{
  "model": "sound classifier",
  "dataset": "synthesized solo parts of chorales (CocoChorales)",
  "train_examples": 39062,
  "gain_aug_db": 10,
  "n_mels": 80,
  "hop_length": 160,
  "input": "log_mel",
  "spec_augment": false,
  "win_length": 400,
  "targets": ["instrument"],
  "num_classes": 13,
  "arch": "crnn",
  "norm": "batchnorm",
  "hidden_act": "mish",
  "depths": [1, 2, 1],
  "kernel_size": 5,
  "stem": "single",
  "widths": [96, 112, 144],
  "rnn_width": 128,
  "rnn": "gru",
  "bidirectional": true,
  "rnn_residual": true,
  "rnn_layers": 4,
  "mixing": "cutmix",
  "loss": "cross_entropy",
  "optimizer": "muon",
  "muon_scale": "spectral",
  "learning_rate": 0.016,
  "momentum": 0.95,
  "nesterov": true,
  "orthogonalizer": "polar_express",
  "adamw_lr_other_params": 0.002,
  "gradient_centralization": true,
  "gradient_noise": 0.3,
  "l1_shrink": 0.03,
  "ema_decay": 0.99,
  "max_steps": 2100,
  "batch_size": 64,
  "epochs": 3.4,
  "lr_schedule": "constant",
  "warmup_steps": 60,
  "weight_decay": 0.2,
  "adamw_weight_decay_other_params": 0.01
}
Rows from block 5, named by matrix and row number. Each number is 200 + 40 x the weight over its row's rms, rounded and kept within 0 to 999. All counts start at 0. After the name is the row's rms in percent of the matrix's.
# weight_hh_l0: GRU recurrent weights (gates r, z, n stacked) (model.rnn.1.rnn.weight_hh_l0, 384x128), inputs 64-127
weight_hh_l0.127,108,208,127,207,253,197,213,202,202,84,181,195,149,222,202,155,196,311,191,190,214,243,261,216,198,182,197,168,168,169,214,220,240,175,204,218,135,123,205,214,324,143,293,161,198,190,171,186,207,175,177,177,273,192,273,221,176,208,229,217,152,167,183,56,204
weight_hh_l0.128,112,223,200,227,358,211,184,210,152,193,207,228,262,239,143,164,232,228,215,189,282,209,255,247,207,189,216,171,232,189,139,215,214,151,127,94,186,216,169,186,168,177,264,226,204,165,180,207,31,199,169,179,203,243,194,199,338,185,188,201,207,193,206,197,202
weight_hh_l0.129,097,99,296,224,196,210,159,153,161,222,167,208,170,188,220,207,261,192,169,199,191,211,166,231,176,159,203,296,203,152,222,173,199,256,194,270,211,69,150,168,183,154,203,203,151,171,230,181,206,205,210,211,184,113,272,223,201,212,179,222,251,190,193,198,140
weight_hh_l0.130,087,193,214,192,212,215,222,214,180,252,207,206,261,104,196,196,225,206,240,279,225,215,177,241,177,230,205,224,169,119,101,217,185,285,163,148,192,161,197,153,218,193,188,145,274,142,132,205,165,210,206,173,190,202,199,155,133,228,185,159,133,187,142,183,174
weight_hh_l0.131,093,143,186,300,224,267,186,196,178,157,179,228,210,206,296,204,144,161,142,168,194,178,235,141,205,180,175,197,193,241,201,195,164,199,235,223,49,184,261,186,194,167,206,83,222,160,190,225,90,261,173,183,211,215,205,222,244,212,202,261,201,243,192,187,195
weight_hh_l0.132,089,249,189,192,224,217,194,254,182,191,229,229,190,197,206,254,175,226,226,228,238,202,251,189,202,178,127,162,201,212,261,277,173,201,169,202,259,182,181,195,212,254,285,277,196,215,156,198,233,163,201,284,172,141,242,198,149,227,219,221,190,178,179,180,209
weight_hh_l0.133,098,179,176,186,223,190,159,199,205,241,199,174,236,227,235,177,172,234,123,209,185,211,235,180,209,199,238,200,117,234,211,208,228,196,163,188,222,196,225,211,220,181,164,294,199,148,212,236,201,187,199,256,239,235,272,176,196,188,196,235,190,239,200,160,184
weight_hh_l0.134,096,213,145,197,272,190,170,193,121,187,208,206,217,142,216,229,209,202,220,190,273,234,206,188,224,185,213,278,189,199,141,203,150,215,179,215,285,125,178,162,211,75,224,170,208,161,163,222,153,241,201,217,176,217,209,212,207,191,222,175,108,195,83,228,205
weight_hh_l0.135,108,218,216,246,266,171,191,197,210,206,251,184,214,215,113,199,208,199,206,212,137,194,190,208,238,221,199,218,301,172,211,252,217,179,161,134,207,202,251,279,193,116,175,196,228,273,210,217,246,123,213,213,140,210,111,180,192,204,222,193,152,211,233,187,163
weight_hh_l0.136,104,141,194,146,202,220,172,195,238,180,275,199,204,206,220,147,196,209,199,175,206,152,210,206,200,257,131,205,205,147,217,218,324,200,198,141,260,221,207,216,193,186,168,217,164,270,207,204,197,192,164,282,211,259,189,187,205,208,231,201,229,152,197,199,140
weight_hh_l0.137,104,206,164,233,201,221,202,171,211,175,195,204,198,216,193,186,267,246,204,199,190,197,183,155,208,208,228,174,240,220,222,219,189,181,196,205,187,230,201,191,214,250,224,301,191,193,178,85,212,197,287,207,174,194,179,170,194,188,217,156,199,133,170,193,190
weight_hh_l0.138,087,210,209,218,196,108,133,346,92,181,220,105,188,178,207,224,194,210,174,164,252,211,207,227,244,196,152,222,293,195,208,309,176,211,194,194,214,236,162,206,184,168,178,191,290,169,204,244,206,174,170,221,190,205,252,189,212,208,165,220,244,251,143,204,198
weight_hh_l0.139,109,184,179,223,206,210,227,212,240,188,204,182,199,229,210,201,165,226,222,239,179,213,163,186,183,191,187,231,189,253,234,297,190,226,224,226,148,181,231,158,202,219,237,175,194,234,252,194,210,204,202,213,249,220,217,234,218,133,152,108,106,186,158,124,186
weight_hh_l0.140,105,209,156,205,199,183,181,190,198,177,219,179,171,166,196,201,190,120,205,208,245,268,259,231,400,198,183,189,211,268,186,251,223,167,200,202,274,199,208,196,226,158,198,201,218,234,262,211,198,199,170,233,215,212,199,212,145,247,199,235,205,278,216,199,189
weight_hh_l0.141,098,208,284,196,197,284,177,231,197,285,179,221,220,209,141,203,210,215,289,237,223,241,214,165,215,169,187,181,188,186,175,212,177,201,292,192,207,219,222,220,206,186,211,297,186,233,207,206,200,172,141,149,192,202,92,206,136,149,206,227,211,133,169,184,117
weight_hh_l0.142,099,134,190,174,171,203,200,215,161,195,100,291,204,246,213,235,174,193,125,258,175,200,66,207,177,229,202,168,247,276,226,190,240,189,204,185,241,194,227,221,217,181,200,197,176,183,156,217,212,163,180,166,105,201,200,202,199,190,233,208,187,202,229,229,206
weight_hh_l0.143,093,208,182,138,245,69,213,216,62,218,173,157,213,274,141,239,220,216,204,247,211,191,207,211,210,199,219,172,195,265,222,175,210,200,248,205,214,257,189,272,226,198,194,265,202,255,233,164,189,182,234,188,214,158,208,219,210,195,220,148,194,225,189,175,233
weight_hh_l0.144,094,216,270,231,168,208,211,167,147,151,198,165,194,227,196,197,179,222,154,161,194,187,245,168,200,175,221,236,180,178,197,268,151,210,298,185,209,180,193,212,205,210,284,202,89,181,205,168,139,204,145,195,173,191,167,199,221,150,166,189,216,144,195,211,204
weight_hh_l0.145,085,184,202,155,175,206,194,210,181,222,173,252,204,176,206,249,196,198,194,111,191,215,207,163,183,176,185,163,204,214,99,195,198,208,191,195,226,146,217,157,235,189,167,224,173,159,239,211,211,205,189,179,246,142,181,193,218,126,168,222,60,214,240,206,212
weight_hh_l0.146,100,207,213,208,197,196,240,192,204,201,241,133,138,198,212,211,252,282,197,153,163,230,74,211,152,285,204,195,186,221,219,105,185,211,200,149,237,202,284,191,224,186,221,188,145,143,211,183,187,175,196,195,253,191,215,118,263,171,222,193,207,232,203,170,205
weight_hh_l0.147,088,146,239,186,202,183,180,256,164,163,182,221,180,147,195,216,265,195,183,104,197,200,235,140,148,207,200,78,214,194,67,228,229,220,203,206,126,189,235,197,151,218,198,137,178,169,205,185,209,178,228,189,144,216,222,214,220,183,85,192,189,222,197,194,179
weight_hh_l0.148,081,178,205,200,254,230,197,205,295,208,227,186,206,149,206,235,217,157,168,217,213,184,194,181,162,197,220,259,159,254,247,212,224,166,200,179,177,201,253,201,179,208,179,235,197,202,150,148,274,205,243,162,161,155,222,212,167,209,237,112,199,259,199,207,136
weight_hh_l0.149,102,196,185,203,205,215,191,203,197,268,266,259,256,242,170,201,180,205,205,199,209,222,175,181,209,218,271,193,219,208,64,184,156,257,141,153,225,207,176,206,253,147,184,132,199,245,257,242,204,203,184,127,198,193,238,217,209,201,238,251,191,248,204,261,288
weight_hh_l0.150,120,198,216,205,180,172,246,206,210,216,186,209,186,182,223,206,197,199,79,176,187,216,244,232,228,68,197,201,219,195,273,223,205,187,283,146,236,180,234,160,212,212,167,203,188,211,183,239,170,205,301,203,195,233,277,217,173,190,262,221,207,163,212,265,239
weight_hh_l0.151,083,186,257,153,205,177,112,150,235,124,198,136,209,252,228,172,258,227,227,226,201,242,200,230,229,212,191,174,186,200,241,192,276,227,196,206,216,202,180,213,212,249,151,169,180,204,210,186,207,243,117,179,174,225,214,241,160,200,202,219,135,197,204,198,216
weight_hh_l0.152,099,195,158,176,234,135,188,137,220,202,189,188,230,155,149,226,266,199,160,182,112,209,198,186,165,164,143,205,201,239,177,173,225,204,192,193,226,170,208,214,180,175,108,269,184,191,125,216,142,201,202,206,193,186,203,205,82,205,184,235,305,153,236,221,207
weight_hh_l0.153,092,182,218,206,197,200,237,172,229,253,122,235,204,181,146,229,115,173,256,203,157,187,235,163,181,198,225,230,226,198,215,149,238,291,208,259,213,166,171,207,202,204,153,194,170,198,192,171,190,236,201,211,153,186,208,207,206,268,173,304,141,239,220,147,222
weight_hh_l0.154,096,205,229,188,193,210,264,201,194,217,206,201,177,281,200,252,195,201,197,193,251,225,184,234,174,197,207,198,205,228,227,194,236,165,207,212,172,168,176,332,198,146,190,98,263,295,195,222,208,155,175,246,210,198,140,168,194,199,255,198,173,186,171,216,210
weight_hh_l0.155,084,188,186,183,210,121,204,178,183,192,259,223,215,204,255,230,148,213,206,191,225,200,210,101,240,104,197,204,207,199,177,227,234,263,186,241,225,233,204,212,238,168,192,222,195,166,161,184,181,182,224,189,198,140,219,212,206,171,209,299,140,198,136,231,213
weight_hh_l0.156,084,188,185,209,75,230,275,197,185,199,201,176,212,181,245,267,177,266,132,223,161,153,239,176,189,313,167,187,230,124,201,199,207,221,193,81,259,234,221,239,259,232,206,229,224,161,203,168,261,210,201,245,178,225,210,179,146,171,289,188,286,243,192,200,197
weight_hh_l0.157,108,292,183,190,226,132,205,240,176,116,163,196,189,212,225,193,218,187,197,194,302,189,290,229,288,198,201,195,217,265,213,253,195,177,188,395,229,196,233,220,190,190,200,189,170,205,185,100,163,199,248,180,264,227,196,187,212,217,207,274,190,140,219,283,240
weight_hh_l0.158,095,212,293,161,192,215,230,194,143,213,205,207,183,231,220,202,195,192,225,260,211,185,203,215,178,207,189,274,201,186,220,146,199,227,228,202,237,210,214,198,206,212,208,203,175,196,229,207,198,339,253,95,212,239,203,191,193,236,179,260,212,245,237,213,172
weight_hh_l0.159,115,181,203,214,209,268,210,318,235,215,210,161,206,215,159,175,185,198,254,116,169,175,187,208,114,142,195,197,190,144,196,176,112,202,180,186,217,185,129,183,212,230,152,220,270,213,154,281,237,196,197,242,124,195,182,254,168,180,226,197,224,222,196,198,193
weight_hh_l0.160,114,241,160,208,155,225,149,219,197,194,211,207,217,234,198,282,190,158,286,67,205,266,197,154,193,222,194,138,173,187,203,233,207,218,211,199,184,238,197,153,148,161,86,190,228,238,196,222,193,219,207,204,163,113,187,221,182,235,203,176,189,173,93,198,220
weight_hh_l0.161,112,239,213,200,278,199,239,202,316,188,205,137,207,202,189,215,225,266,170,212,213,234,297,163,195,135,204,194,246,192,206,164,230,190,238,100,199,223,230,155,171,197,202,203,197,205,112,144,286,299,205,196,246,189,163,163,174,269,188,257,200,180,190,244,272
weight_hh_l0.162,093,194,213,165,190,168,191,200,162,220,188,197,188,178,166,227,153,199,185,226,197,234,184,200,192,196,192,213,204,150,175,269,205,190,220,181,157,253,186,162,216,197,197,184,195,207,203,128,194,201,206,226,199,249,169,180,138,224,196,213,225,217,221,285,193
weight_hh_l0.163,102,195,228,194,194,240,257,219,192,231,268,230,178,198,206,173,278,251,169,164,176,225,161,209,205,99,111,139,204,176,188,252,215,146,218,201,153,198,239,237,198,178,294,177,184,194,184,197,202,223,199,69,264,194,219,220,264,243,267,184,184,225,213,252,196
weight_hh_l0.164,096,201,173,220,192,156,193,187,293,190,194,198,205,211,157,174,204,225,204,177,215,194,226,235,192,162,211,222,225,174,196,192,232,127,195,189,189,205,194,192,190,96,232,213,195,200,224,254,210,225,174,118,190,223,158,207,261,167,239,192,252,170,317,170,253
weight_hh_l0.165,101,172,190,223,142,194,162,311,208,179,256,192,178,104,139,191,189,203,202,228,203,220,102,203,263,120,231,195,160,208,128,188,235,199,164,283,230,196,219,235,171,209,230,186,180,192,184,88,197,244,133,205,195,232,192,187,154,230,140,96,207,187,207,174,193
weight_hh_l0.166,109,142,227,245,301,224,216,225,197,233,231,211,239,210,168,200,172,217,210,172,227,272,195,184,261,348,230,206,201,199,194,185,196,195,128,286,184,293,226,215,175,186,175,204,205,186,213,187,154,212,234,182,210,212,197,225,208,200,197,272,236,214,205,182,222
weight_hh_l0.167,124,182,213,202,219,231,219,188,215,282,194,206,194,54,216,174,222,230,189,202,195,190,37,168,179,182,164,207,163,158,259,295,164,142,210,111,210,173,189,203,213,152,189,128,218,211,195,200,201,217,205,157,217,214,165,201,201,206,109,190,185,204,177,208,219
weight_hh_l0.168,091,164,208,199,107,284,211,210,191,201,251,183,132,196,195,171,212,196,173,197,233,225,185,201,203,162,269,218,236,22,140,208,190,216,179,203,213,189,205,166,175,296,213,173,227,201,223,235,98,175,221,238,186,205,229,269,230,264,201,253,164,188,216,193,219
weight_hh_l0.169,108,188,192,197,167,170,190,218,207,172,168,200,195,244,208,217,187,295,202,212,219,190,206,190,211,190,279,211,174,164,205,173,202,171,193,208,215,197,171,247,153,188,191,188,211,183,130,202,208,196,198,192,197,164,207,45,419,209,237,152,193,195,246,158,203
weight_hh_l0.170,102,148,228,185,201,266,275,202,211,182,187,182,170,192,244,247,220,241,185,217,204,182,199,188,249,218,306,184,212,194,221,189,133,194,219,217,225,194,196,267,194,196,186,122,207,194,171,240,229,198,218,189,212,191,207,178,182,123,161,189,219,216,94,216,163
weight_hh_l0.171,096,149,201,88,250,192,162,182,191,220,157,169,198,192,268,185,212,138,202,116,256,169,185,187,190,193,183,200,172,202,229,237,249,196,164,197,199,199,229,196,193,188,210,213,170,214,233,197,219,158,240,150,207,252,182,240,164,192,219,182,145,189,169,205,200
weight_hh_l0.172,091,246,198,161,192,249,248,255,171,148,203,251,207,207,204,217,120,219,185,144,229,179,235,186,118,257,197,236,202,166,227,238,157,202,213,219,157,208,184,254,271,131,258,130,208,172,261,138,225,239,208,136,258,243,184,198,189,190,193,212,218,252,231,103,203
weight_hh_l0.173,104,225,119,205,288,135,150,202,203,212,182,195,196,194,191,213,138,224,208,260,265,170,200,156,119,241,195,181,203,183,125,197,210,174,202,211,176,195,175,202,161,232,194,198,198,166,192,225,260,173,198,235,216,256,169,361,224,169,225,192,177,218,175,193,178
weight_hh_l0.174,093,215,176,67,158,208,201,220,239,209,190,202,204,183,209,178,143,163,205,234,243,210,210,219,199,203,212,164,206,245,204,200,241,188,261,164,182,311,188,226,179,123,220,112,195,181,215,180,201,207,239,178,191,159,204,196,213,322,63,206,169,228,205,240,152
weight_hh_l0.175,092,214,181,197,91,199,103,170,188,206,102,218,192,204,260,190,208,202,240,201,200,234,207,202,89,176,170,202,198,213,212,222,306,162,248,68,172,205,222,183,160,161,181,202,240,164,185,207,229,183,204,199,167,215,231,179,200,167,203,217,196,114,255,122,111
weight_hh_l0.176,093,177,203,196,204,217,204,180,231,225,139,126,216,196,208,125,149,216,201,196,144,103,166,200,227,194,191,214,202,227,147,204,177,329,202,116,317,271,177,199,182,183,151,192,211,212,199,196,198,185,187,203,200,222,182,174,202,187,186,200,167,189,181,200,186
weight_hh_l0.177,086,61,206,215,166,193,231,207,197,203,185,170,160,203,216,268,193,238,176,265,227,180,219,167,192,249,197,304,211,178,210,191,136,205,125,222,200,179,189,171,200,167,188,173,194,293,210,199,168,217,181,124,223,203,216,232,214,184,236,125,180,193,206,206,228
weight_hh_l0.178,113,175,200,196,194,202,214,206,232,266,230,215,207,159,204,245,153,198,235,175,182,424,182,195,137,197,154,202,324,182,199,143,30,221,181,189,208,220,234,215,188,214,146,217,189,181,189,188,204,206,172,200,242,230,208,175,250,201,207,205,225,192,203,254,257
weight_hh_l0.179,094,280,131,199,205,214,186,178,166,183,227,172,213,185,180,222,213,181,257,193,299,202,311,211,194,177,165,174,248,181,210,221,155,175,192,211,154,238,208,136,204,254,174,215,208,303,253,193,136,227,198,218,273,179,225,202,182,162,139,274,150,160,153,172,177
weight_hh_l0.180,094,224,206,223,168,208,229,198,176,187,209,177,165,180,191,201,250,235,190,245,207,181,165,201,222,161,174,231,225,206,213,267,209,235,206,192,227,282,222,206,232,286,209,244,198,171,199,231,137,184,225,309,193,190,200,236,137,179,185,190,202,176,247,211,186
weight_hh_l0.181,085,215,208,124,199,154,179,237,197,190,250,107,207,175,221,162,173,192,194,212,248,150,169,201,192,185,203,174,222,236,212,133,217,210,201,258,212,196,196,183,223,204,141,193,241,158,187,252,187,234,226,190,231,190,219,180,184,170,211,209,201,214,190,171,201
weight_hh_l0.182,097,263,84,178,216,208,195,189,186,183,244,230,215,151,154,170,191,251,201,194,216,207,180,78,296,198,223,222,194,212,122,180,218,161,238,184,347,184,200,191,159,145,188,252,242,232,222,195,175,203,146,239,206,207,130,115,241,200,143,230,241,206,173,206,212
weight_hh_l0.183,088,176,182,176,145,210,186,192,198,230,197,188,174,201,195,211,149,198,255,196,198,242,185,200,136,177,14,108,174,211,197,91,171,132,182,188,193,204,229,173,243,218,173,216,199,209,196,254,184,171,227,225,176,221,270,193,186,216,217,330,251,202,215,175,236
weight_hh_l0.184,106,324,144,209,146,212,201,164,171,202,196,188,196,186,173,199,135,110,33,117,191,176,172,188,192,195,198,173,197,202,180,206,190,143,153,273,199,190,213,193,199,204,207,191,207,192,177,157,185,238,190,215,180,232,213,197,203,232,224,203,214,196,208,153,173
weight_hh_l0.185,099,202,144,167,198,203,198,299,203,210,189,177,250,257,268,201,195,207,186,208,179,213,223,189,203,181,117,113,126,210,266,242,203,302,175,225,184,196,137,177,248,198,239,196,210,162,182,173,174,205,191,187,201,210,200,215,202,199,224,253,222,174,185,274,189
weight_hh_l0.186,103,232,118,140,35,206,178,176,150,169,87,133,208,196,208,267,153,249,194,202,251,185,177,198,207,201,269,209,143,191,241,162,187,174,187,196,184,190,188,237,141,192,231,259,203,224,166,204,185,175,118,184,206,226,202,251,214,203,157,226,188,193,185,217,209
weight_hh_l0.187,103,227,195,201,181,204,234,210,193,205,180,236,156,200,213,268,187,218,241,213,214,282,199,218,209,192,155,196,191,178,168,195,213,203,258,194,241,192,206,122,217,179,197,242,139,213,212,195,301,201,193,164,175,216,251,163,205,176,219,198,223,152,207,197,164
weight_hh_l0.188,099,37,209,224,159,215,87,226,241,200,194,198,211,208,240,104,225,283,164,227,215,211,145,175,196,201,239,193,270,240,222,256,181,65,202,229,228,223,215,207,176,221,175,197,170,230,221,187,206,185,158,180,196,211,212,159,177,162,203,236,231,200,84,170,204
weight_hh_l0.189,093,253,225,220,215,197,206,213,237,191,115,180,258,194,95,146,187,214,191,207,176,174,254,154,214,189,165,209,192,182,143,205,175,201,100,199,187,209,215,348,197,145,175,205,140,184,281,211,201,215,199,181,194,249,196,189,205,159,180,274,198,205,203,220,218
weight_hh_l0.190,109,192,194,191,225,186,142,255,249,67,171,110,235,248,191,194,180,205,229,195,126,279,211,197,187,206,184,192,209,211,193,137,188,249,254,165,202,188,221,202,219,250,214,194,210,212,197,182,237,205,184,171,246,129,142,227,161,186,154,217,147,119,153,292,165
weight_hh_l0.191,114,165,181,207,206,173,177,146,209,212,263,215,151,235,205,234,204,221,68,189,171,206,194,310,215,194,192,241,164,136,202,278,248,76,193,213,186,149,250,238,189,221,157,159,182,247,157,154,197,110,222,198,207,166,272,207,146,186,217,225,276,236,167,225,159
weight_hh_l0.192,108,189,243,220,221,223,218,231,165,239,220,263,164,223,200,195,197,230,182,231,117,170,184,169,217,226,194,197,207,208,194,216,194,229,278,133,176,215,122,139,216,222,201,226,179,196,226,204,266,289,95,252,181,198,237,204,222,217,205,234,213,157,179,130,176
weight_hh_l0.193,095,205,197,252,180,171,252,211,191,139,190,212,188,202,193,210,215,185,263,167,132,109,189,211,205,195,208,187,84,198,204,222,212,150,258,235,299,271,203,173,227,203,203,239,227,192,248,224,195,117,221,205,173,198,194,183,188,183,127,303,207,265,197,191,188
weight_hh_l0.194,103,215,156,201,163,204,232,235,204,301,220,178,154,221,205,174,212,241,101,323,195,193,235,236,216,210,208,214,184,169,210,170,155,218,205,170,183,196,271,217,187,205,185,202,218,211,272,187,204,280,249,189,208,190,197,163,194,183,204,99,429,182,265,179,211
weight_hh_l0.195,096,199,208,229,195,199,237,193,202,194,188,156,122,220,187,147,143,149,153,220,162,214,189,168,239,225,194,194,210,177,174,202,231,206,144,209,198,254,139,226,210,206,203,219,175,154,172,149,220,189,195,231,226,216,10,171,217,178,332,246,191,177,192,186,206
weight_hh_l0.196,118,195,196,169,191,259,167,199,175,151,197,89,175,280,171,199,197,196,235,202,126,213,227,122,190,199,177,199,112,193,202,196,179,187,110,289,180,187,185,244,196,196,210,210,166,95,190,196,228,205,174,184,212,228,245,102,199,192,207,127,190,347,222,195,175
weight_hh_l0.197,085,224,295,209,208,201,188,198,187,289,140,251,189,205,197,177,125,133,192,187,203,319,226,205,218,227,203,203,227,192,226,166,94,200,196,194,158,205,227,217,185,207,202,193,189,167,286,244,189,122,96,325,200,215,216,199,231,115,172,158,244,216,222,210,227
weight_hh_l0.198,110,232,247,311,191,193,235,263,211,207,208,219,220,190,337,217,308,168,181,214,213,153,189,185,225,92,211,206,165,206,148,220,200,298,196,213,242,186,189,213,191,196,175,181,182,178,247,205,132,290,196,323,195,201,134,209,195,200,217,202,136,179,202,174,202
weight_hh_l0.199,113,202,193,182,208,212,123,185,229,216,191,224,199,194,194,197,207,208,170,178,223,204,225,200,123,183,378,212,280,204,212,187,193,196,229,210,189,204,169,168,207,24,191,250,249,214,214,198,156,256,239,202,177,174,210,197,225,198,194,155,213,283,175,237,181
weight_hh_l0.200,100,198,221,174,162,188,191,249,212,126,220,227,270,247,303,271,196,97,144,183,202,248,193,172,185,244,155,206,200,202,216,201,193,182,167,201,226,155,197,215,134,238,164,350,247,183,173,224,226,200,238,168,99,146,189,196,205,215,273,196,197,225,123,218,216
weight_hh_l0.201,117,226,198,235,157,157,216,170,206,261,218,215,186,125,229,200,214,185,208,205,171,191,205,211,214,184,181,197,190,216,325,156,256,214,201,160,221,146,205,200,195,192,180,201,198,298,192,187,191,232,195,100,190,213,200,210,208,205,220,184,179,188,260,182,194
weight_hh_l0.202,105,182,160,69,186,149,204,222,235,215,203,170,223,228,198,209,137,158,213,224,218,193,256,115,204,290,186,157,167,130,241,203,195,207,202,198,186,126,306,188,194,233,204,149,164,125,196,259,176,181,197,201,172,141,230,213,195,170,182,212,174,150,211,195,177
weight_hh_l0.203,087,206,190,155,199,202,193,190,187,273,267,213,171,191,245,179,184,207,302,237,200,66,209,181,186,169,227,191,180,205,99,195,205,166,190,190,195,234,201,212,264,188,187,184,185,149,208,191,156,208,339,220,175,190,173,176,214,106,202,150,173,216,197,210,223
weight_hh_l0.204,096,128,215,174,173,223,222,198,207,226,153,239,235,281,238,209,189,212,155,142,169,259,197,215,202,194,202,129,210,206,207,183,190,225,197,109,244,219,201,198,191,211,264,208,172,203,195,224,142,196,187,96,197,170,213,202,213,224,199,214,186,214,230,208,193
weight_hh_l0.205,094,233,213,192,320,187,191,205,231,225,145,217,204,163,232,190,207,178,217,227,209,215,208,199,208,208,172,186,267,178,172,204,213,240,128,181,212,200,226,200,194,191,365,174,188,191,198,175,199,246,164,194,204,297,169,215,181,233,165,196,256,197,190,182,233
weight_hh_l0.206,092,224,211,242,258,198,200,203,193,167,197,238,191,308,216,250,255,194,224,204,195,264,130,194,172,202,289,218,194,197,152,225,209,176,208,122,265,253,189,209,195,206,209,198,198,299,200,105,203,220,189,200,186,219,93,260,186,230,182,198,286,253,212,162,253
weight_hh_l0.207,112,161,211,185,202,201,213,170,202,182,185,256,204,195,140,286,162,211,253,194,210,174,188,206,195,165,111,199,215,84,217,202,209,105,279,201,200,197,205,196,139,245,204,190,144,181,190,148,157,154,202,123,213,203,216,155,214,164,165,228,226,211,203,221,197
weight_hh_l0.208,099,256,208,222,176,144,198,201,227,166,182,223,191,214,171,242,195,182,267,129,244,203,213,182,225,202,212,202,124,218,228,192,236,198,212,200,223,228,184,208,213,184,152,167,196,238,163,212,205,239,234,209,230,179,184,185,237,208,191,337,216,216,180,193,137
weight_hh_l0.209,108,200,191,182,223,215,153,139,152,211,209,203,207,243,195,204,192,269,209,190,210,221,169,281,203,199,144,201,169,209,181,192,89,159,176,260,335,170,235,247,196,268,243,205,272,74,213,160,183,211,203,180,194,213,172,225,188,214,184,204,263,176,68,298,163
weight_hh_l0.210,113,232,198,235,240,146,191,180,157,186,181,191,253,155,215,195,244,174,128,184,191,211,191,230,183,185,233,231,212,157,253,194,170,184,187,199,205,191,195,194,175,227,217,183,200,161,244,161,217,258,113,194,163,204,228,85,225,214,200,213,202,188,197,203,204
weight_hh_l0.211,098,200,226,213,206,217,195,229,197,180,210,189,178,256,209,221,217,193,148,167,226,207,163,207,220,91,206,184,315,160,211,236,241,194,172,199,199,203,206,278,249,212,215,160,185,126,215,205,226,193,245,204,220,220,201,196,226,185,204,187,315,122,188,207,208
weight_hh_l0.212,104,316,240,184,57,216,150,186,204,183,263,198,171,259,216,195,175,269,222,203,217,198,192,206,167,209,188,200,111,207,226,166,213,109,186,75,175,199,198,212,184,209,205,219,199,203,244,193,199,189,40,137,226,164,303,197,107,187,208,195,174,180,216,192,204
weight_hh_l0.213,094,125,101,221,323,225,268,171,189,249,198,211,186,228,231,302,287,174,152,212,177,218,192,166,223,224,202,203,212,204,206,198,185,222,220,187,195,182,229,125,221,212,241,181,199,316,72,227,200,203,189,191,190,167,183,205,279,288,241,197,201,154,216,216,200
weight_hh_l0.214,104,197,189,221,134,258,201,220,159,170,221,187,196,195,231,184,156,198,143,198,216,206,224,274,165,147,191,198,226,216,213,109,301,210,156,205,241,156,156,200,272,175,226,218,191,232,245,200,183,207,207,226,203,207,200,195,227,196,178,217,163,264,198,148,248
weight_hh_l0.215,102,135,228,220,188,251,257,197,195,182,179,85,185,196,174,264,218,223,181,257,216,213,174,231,203,251,156,100,210,201,155,180,222,240,181,209,230,181,207,213,249,131,379,124,222,182,207,143,194,188,231,229,149,219,172,111,171,203,225,196,213,148,212,220,301
weight_hh_l0.216,097,233,133,166,212,132,218,213,221,219,164,180,211,54,215,216,189,266,201,102,174,81,176,171,233,229,202,213,191,123,85,190,245,180,215,207,236,153,167,233,210,190,253,247,238,151,187,161,208,186,209,206,209,169,207,162,190,253,281,206,176,210,184,214,190
weight_hh_l0.217,090,271,314,195,228,161,224,220,122,192,171,136,42,240,202,151,204,216,145,198,244,195,208,181,211,199,185,234,203,171,213,224,154,203,141,195,267,222,201,186,237,172,198,204,168,182,213,206,134,272,192,247,256,176,196,155,114,210,211,186,193,149,220,233,219
weight_hh_l0.218,102,217,293,200,214,198,198,164,222,148,207,221,230,205,216,168,235,250,218,148,193,239,193,190,206,224,201,161,142,230,218,210,202,230,159,152,214,218,140,287,190,215,195,162,222,197,220,291,198,182,225,172,209,199,193,183,283,184,192,246,197,204,197,154,216
weight_hh_l0.219,094,202,101,165,196,222,87,191,176,201,189,208,185,209,211,183,222,217,211,205,195,187,209,188,181,317,212,218,144,201,179,122,175,222,203,193,188,176,213,185,198,240,192,223,169,143,170,176,185,214,197,240,212,180,189,216,284,158,231,314,129,227,187,186,54
weight_hh_l0.220,095,205,234,203,210,172,170,172,223,295,199,154,213,181,149,209,183,182,256,179,195,209,209,207,151,185,229,275,204,212,194,192,80,167,199,217,204,222,168,166,119,245,155,167,177,202,279,217,213,213,185,229,188,198,247,261,194,160,199,257,200,164,203,189,178
weight_hh_l0.221,110,265,211,193,188,204,247,209,222,139,234,270,206,257,192,188,199,124,222,205,202,217,221,228,240,192,255,374,188,189,229,185,191,265,200,155,189,197,199,223,187,272,209,228,192,187,205,199,204,196,252,188,212,195,219,209,199,248,133,135,205,256,187,227,208
weight_hh_l0.222,095,228,206,214,200,209,239,205,184,216,172,160,151,188,212,196,285,193,142,201,174,204,198,240,198,164,217,228,219,214,223,144,252,209,196,255,200,161,210,238,256,205,203,196,192,156,227,258,208,213,195,202,304,210,184,187,88,156,198,195,205,155,263,217,198
weight_hh_l0.223,103,187,198,170,173,206,172,230,164,192,178,201,210,189,211,230,224,203,196,237,208,188,211,226,211,237,194,224,229,111,169,180,153,226,189,190,191,162,210,181,258,164,200,205,221,270,172,204,198,83,277,196,187,208,198,206,256,196,213,200,234,191,218,202,152
weight_hh_l0.224,103,207,205,185,188,155,200,213,91,221,187,229,222,196,258,193,177,224,205,251,202,221,125,204,198,230,164,222,156,190,201,158,253,194,208,224,141,197,187,250,202,181,264,216,298,133,167,184,233,204,212,240,206,199,180,199,203,162,220,239,254,182,174,237,223
weight_hh_l0.225,098,252,140,135,155,211,181,210,249,162,210,209,215,216,198,213,339,202,78,217,243,159,199,199,176,161,216,193,186,203,196,222,168,228,146,237,226,177,224,196,173,344,202,235,202,210,226,190,220,198,179,212,186,211,185,201,231,206,179,232,186,217,239,235,188
weight_hh_l0.226,097,186,234,237,216,130,225,209,79,196,198,212,115,195,174,229,195,253,140,187,205,239,206,185,215,194,209,185,179,192,215,279,139,231,244,230,217,104,228,190,177,168,193,213,211,206,145,246,205,185,279,197,149,168,175,244,204,228,203,132,159,177,202,213,181
weight_hh_l0.227,122,279,204,200,206,229,185,228,200,260,206,293,183,286,189,218,238,150,165,185,200,214,205,194,211,200,264,188,106,141,209,194,262,213,136,202,186,240,192,198,201,202,201,227,253,164,182,173,211,178,230,176,176,202,157,68,206,235,324,210,193,148,140,195,178
weight_hh_l0.228,113,161,164,142,133,195,183,202,187,318,191,203,171,196,200,94,165,213,166,143,222,220,207,301,178,180,158,215,172,234,198,209,291,183,159,232,216,197,250,166,172,166,225,194,210,192,164,187,178,223,295,220,166,187,205,175,277,170,269,192,203,206,226,91,203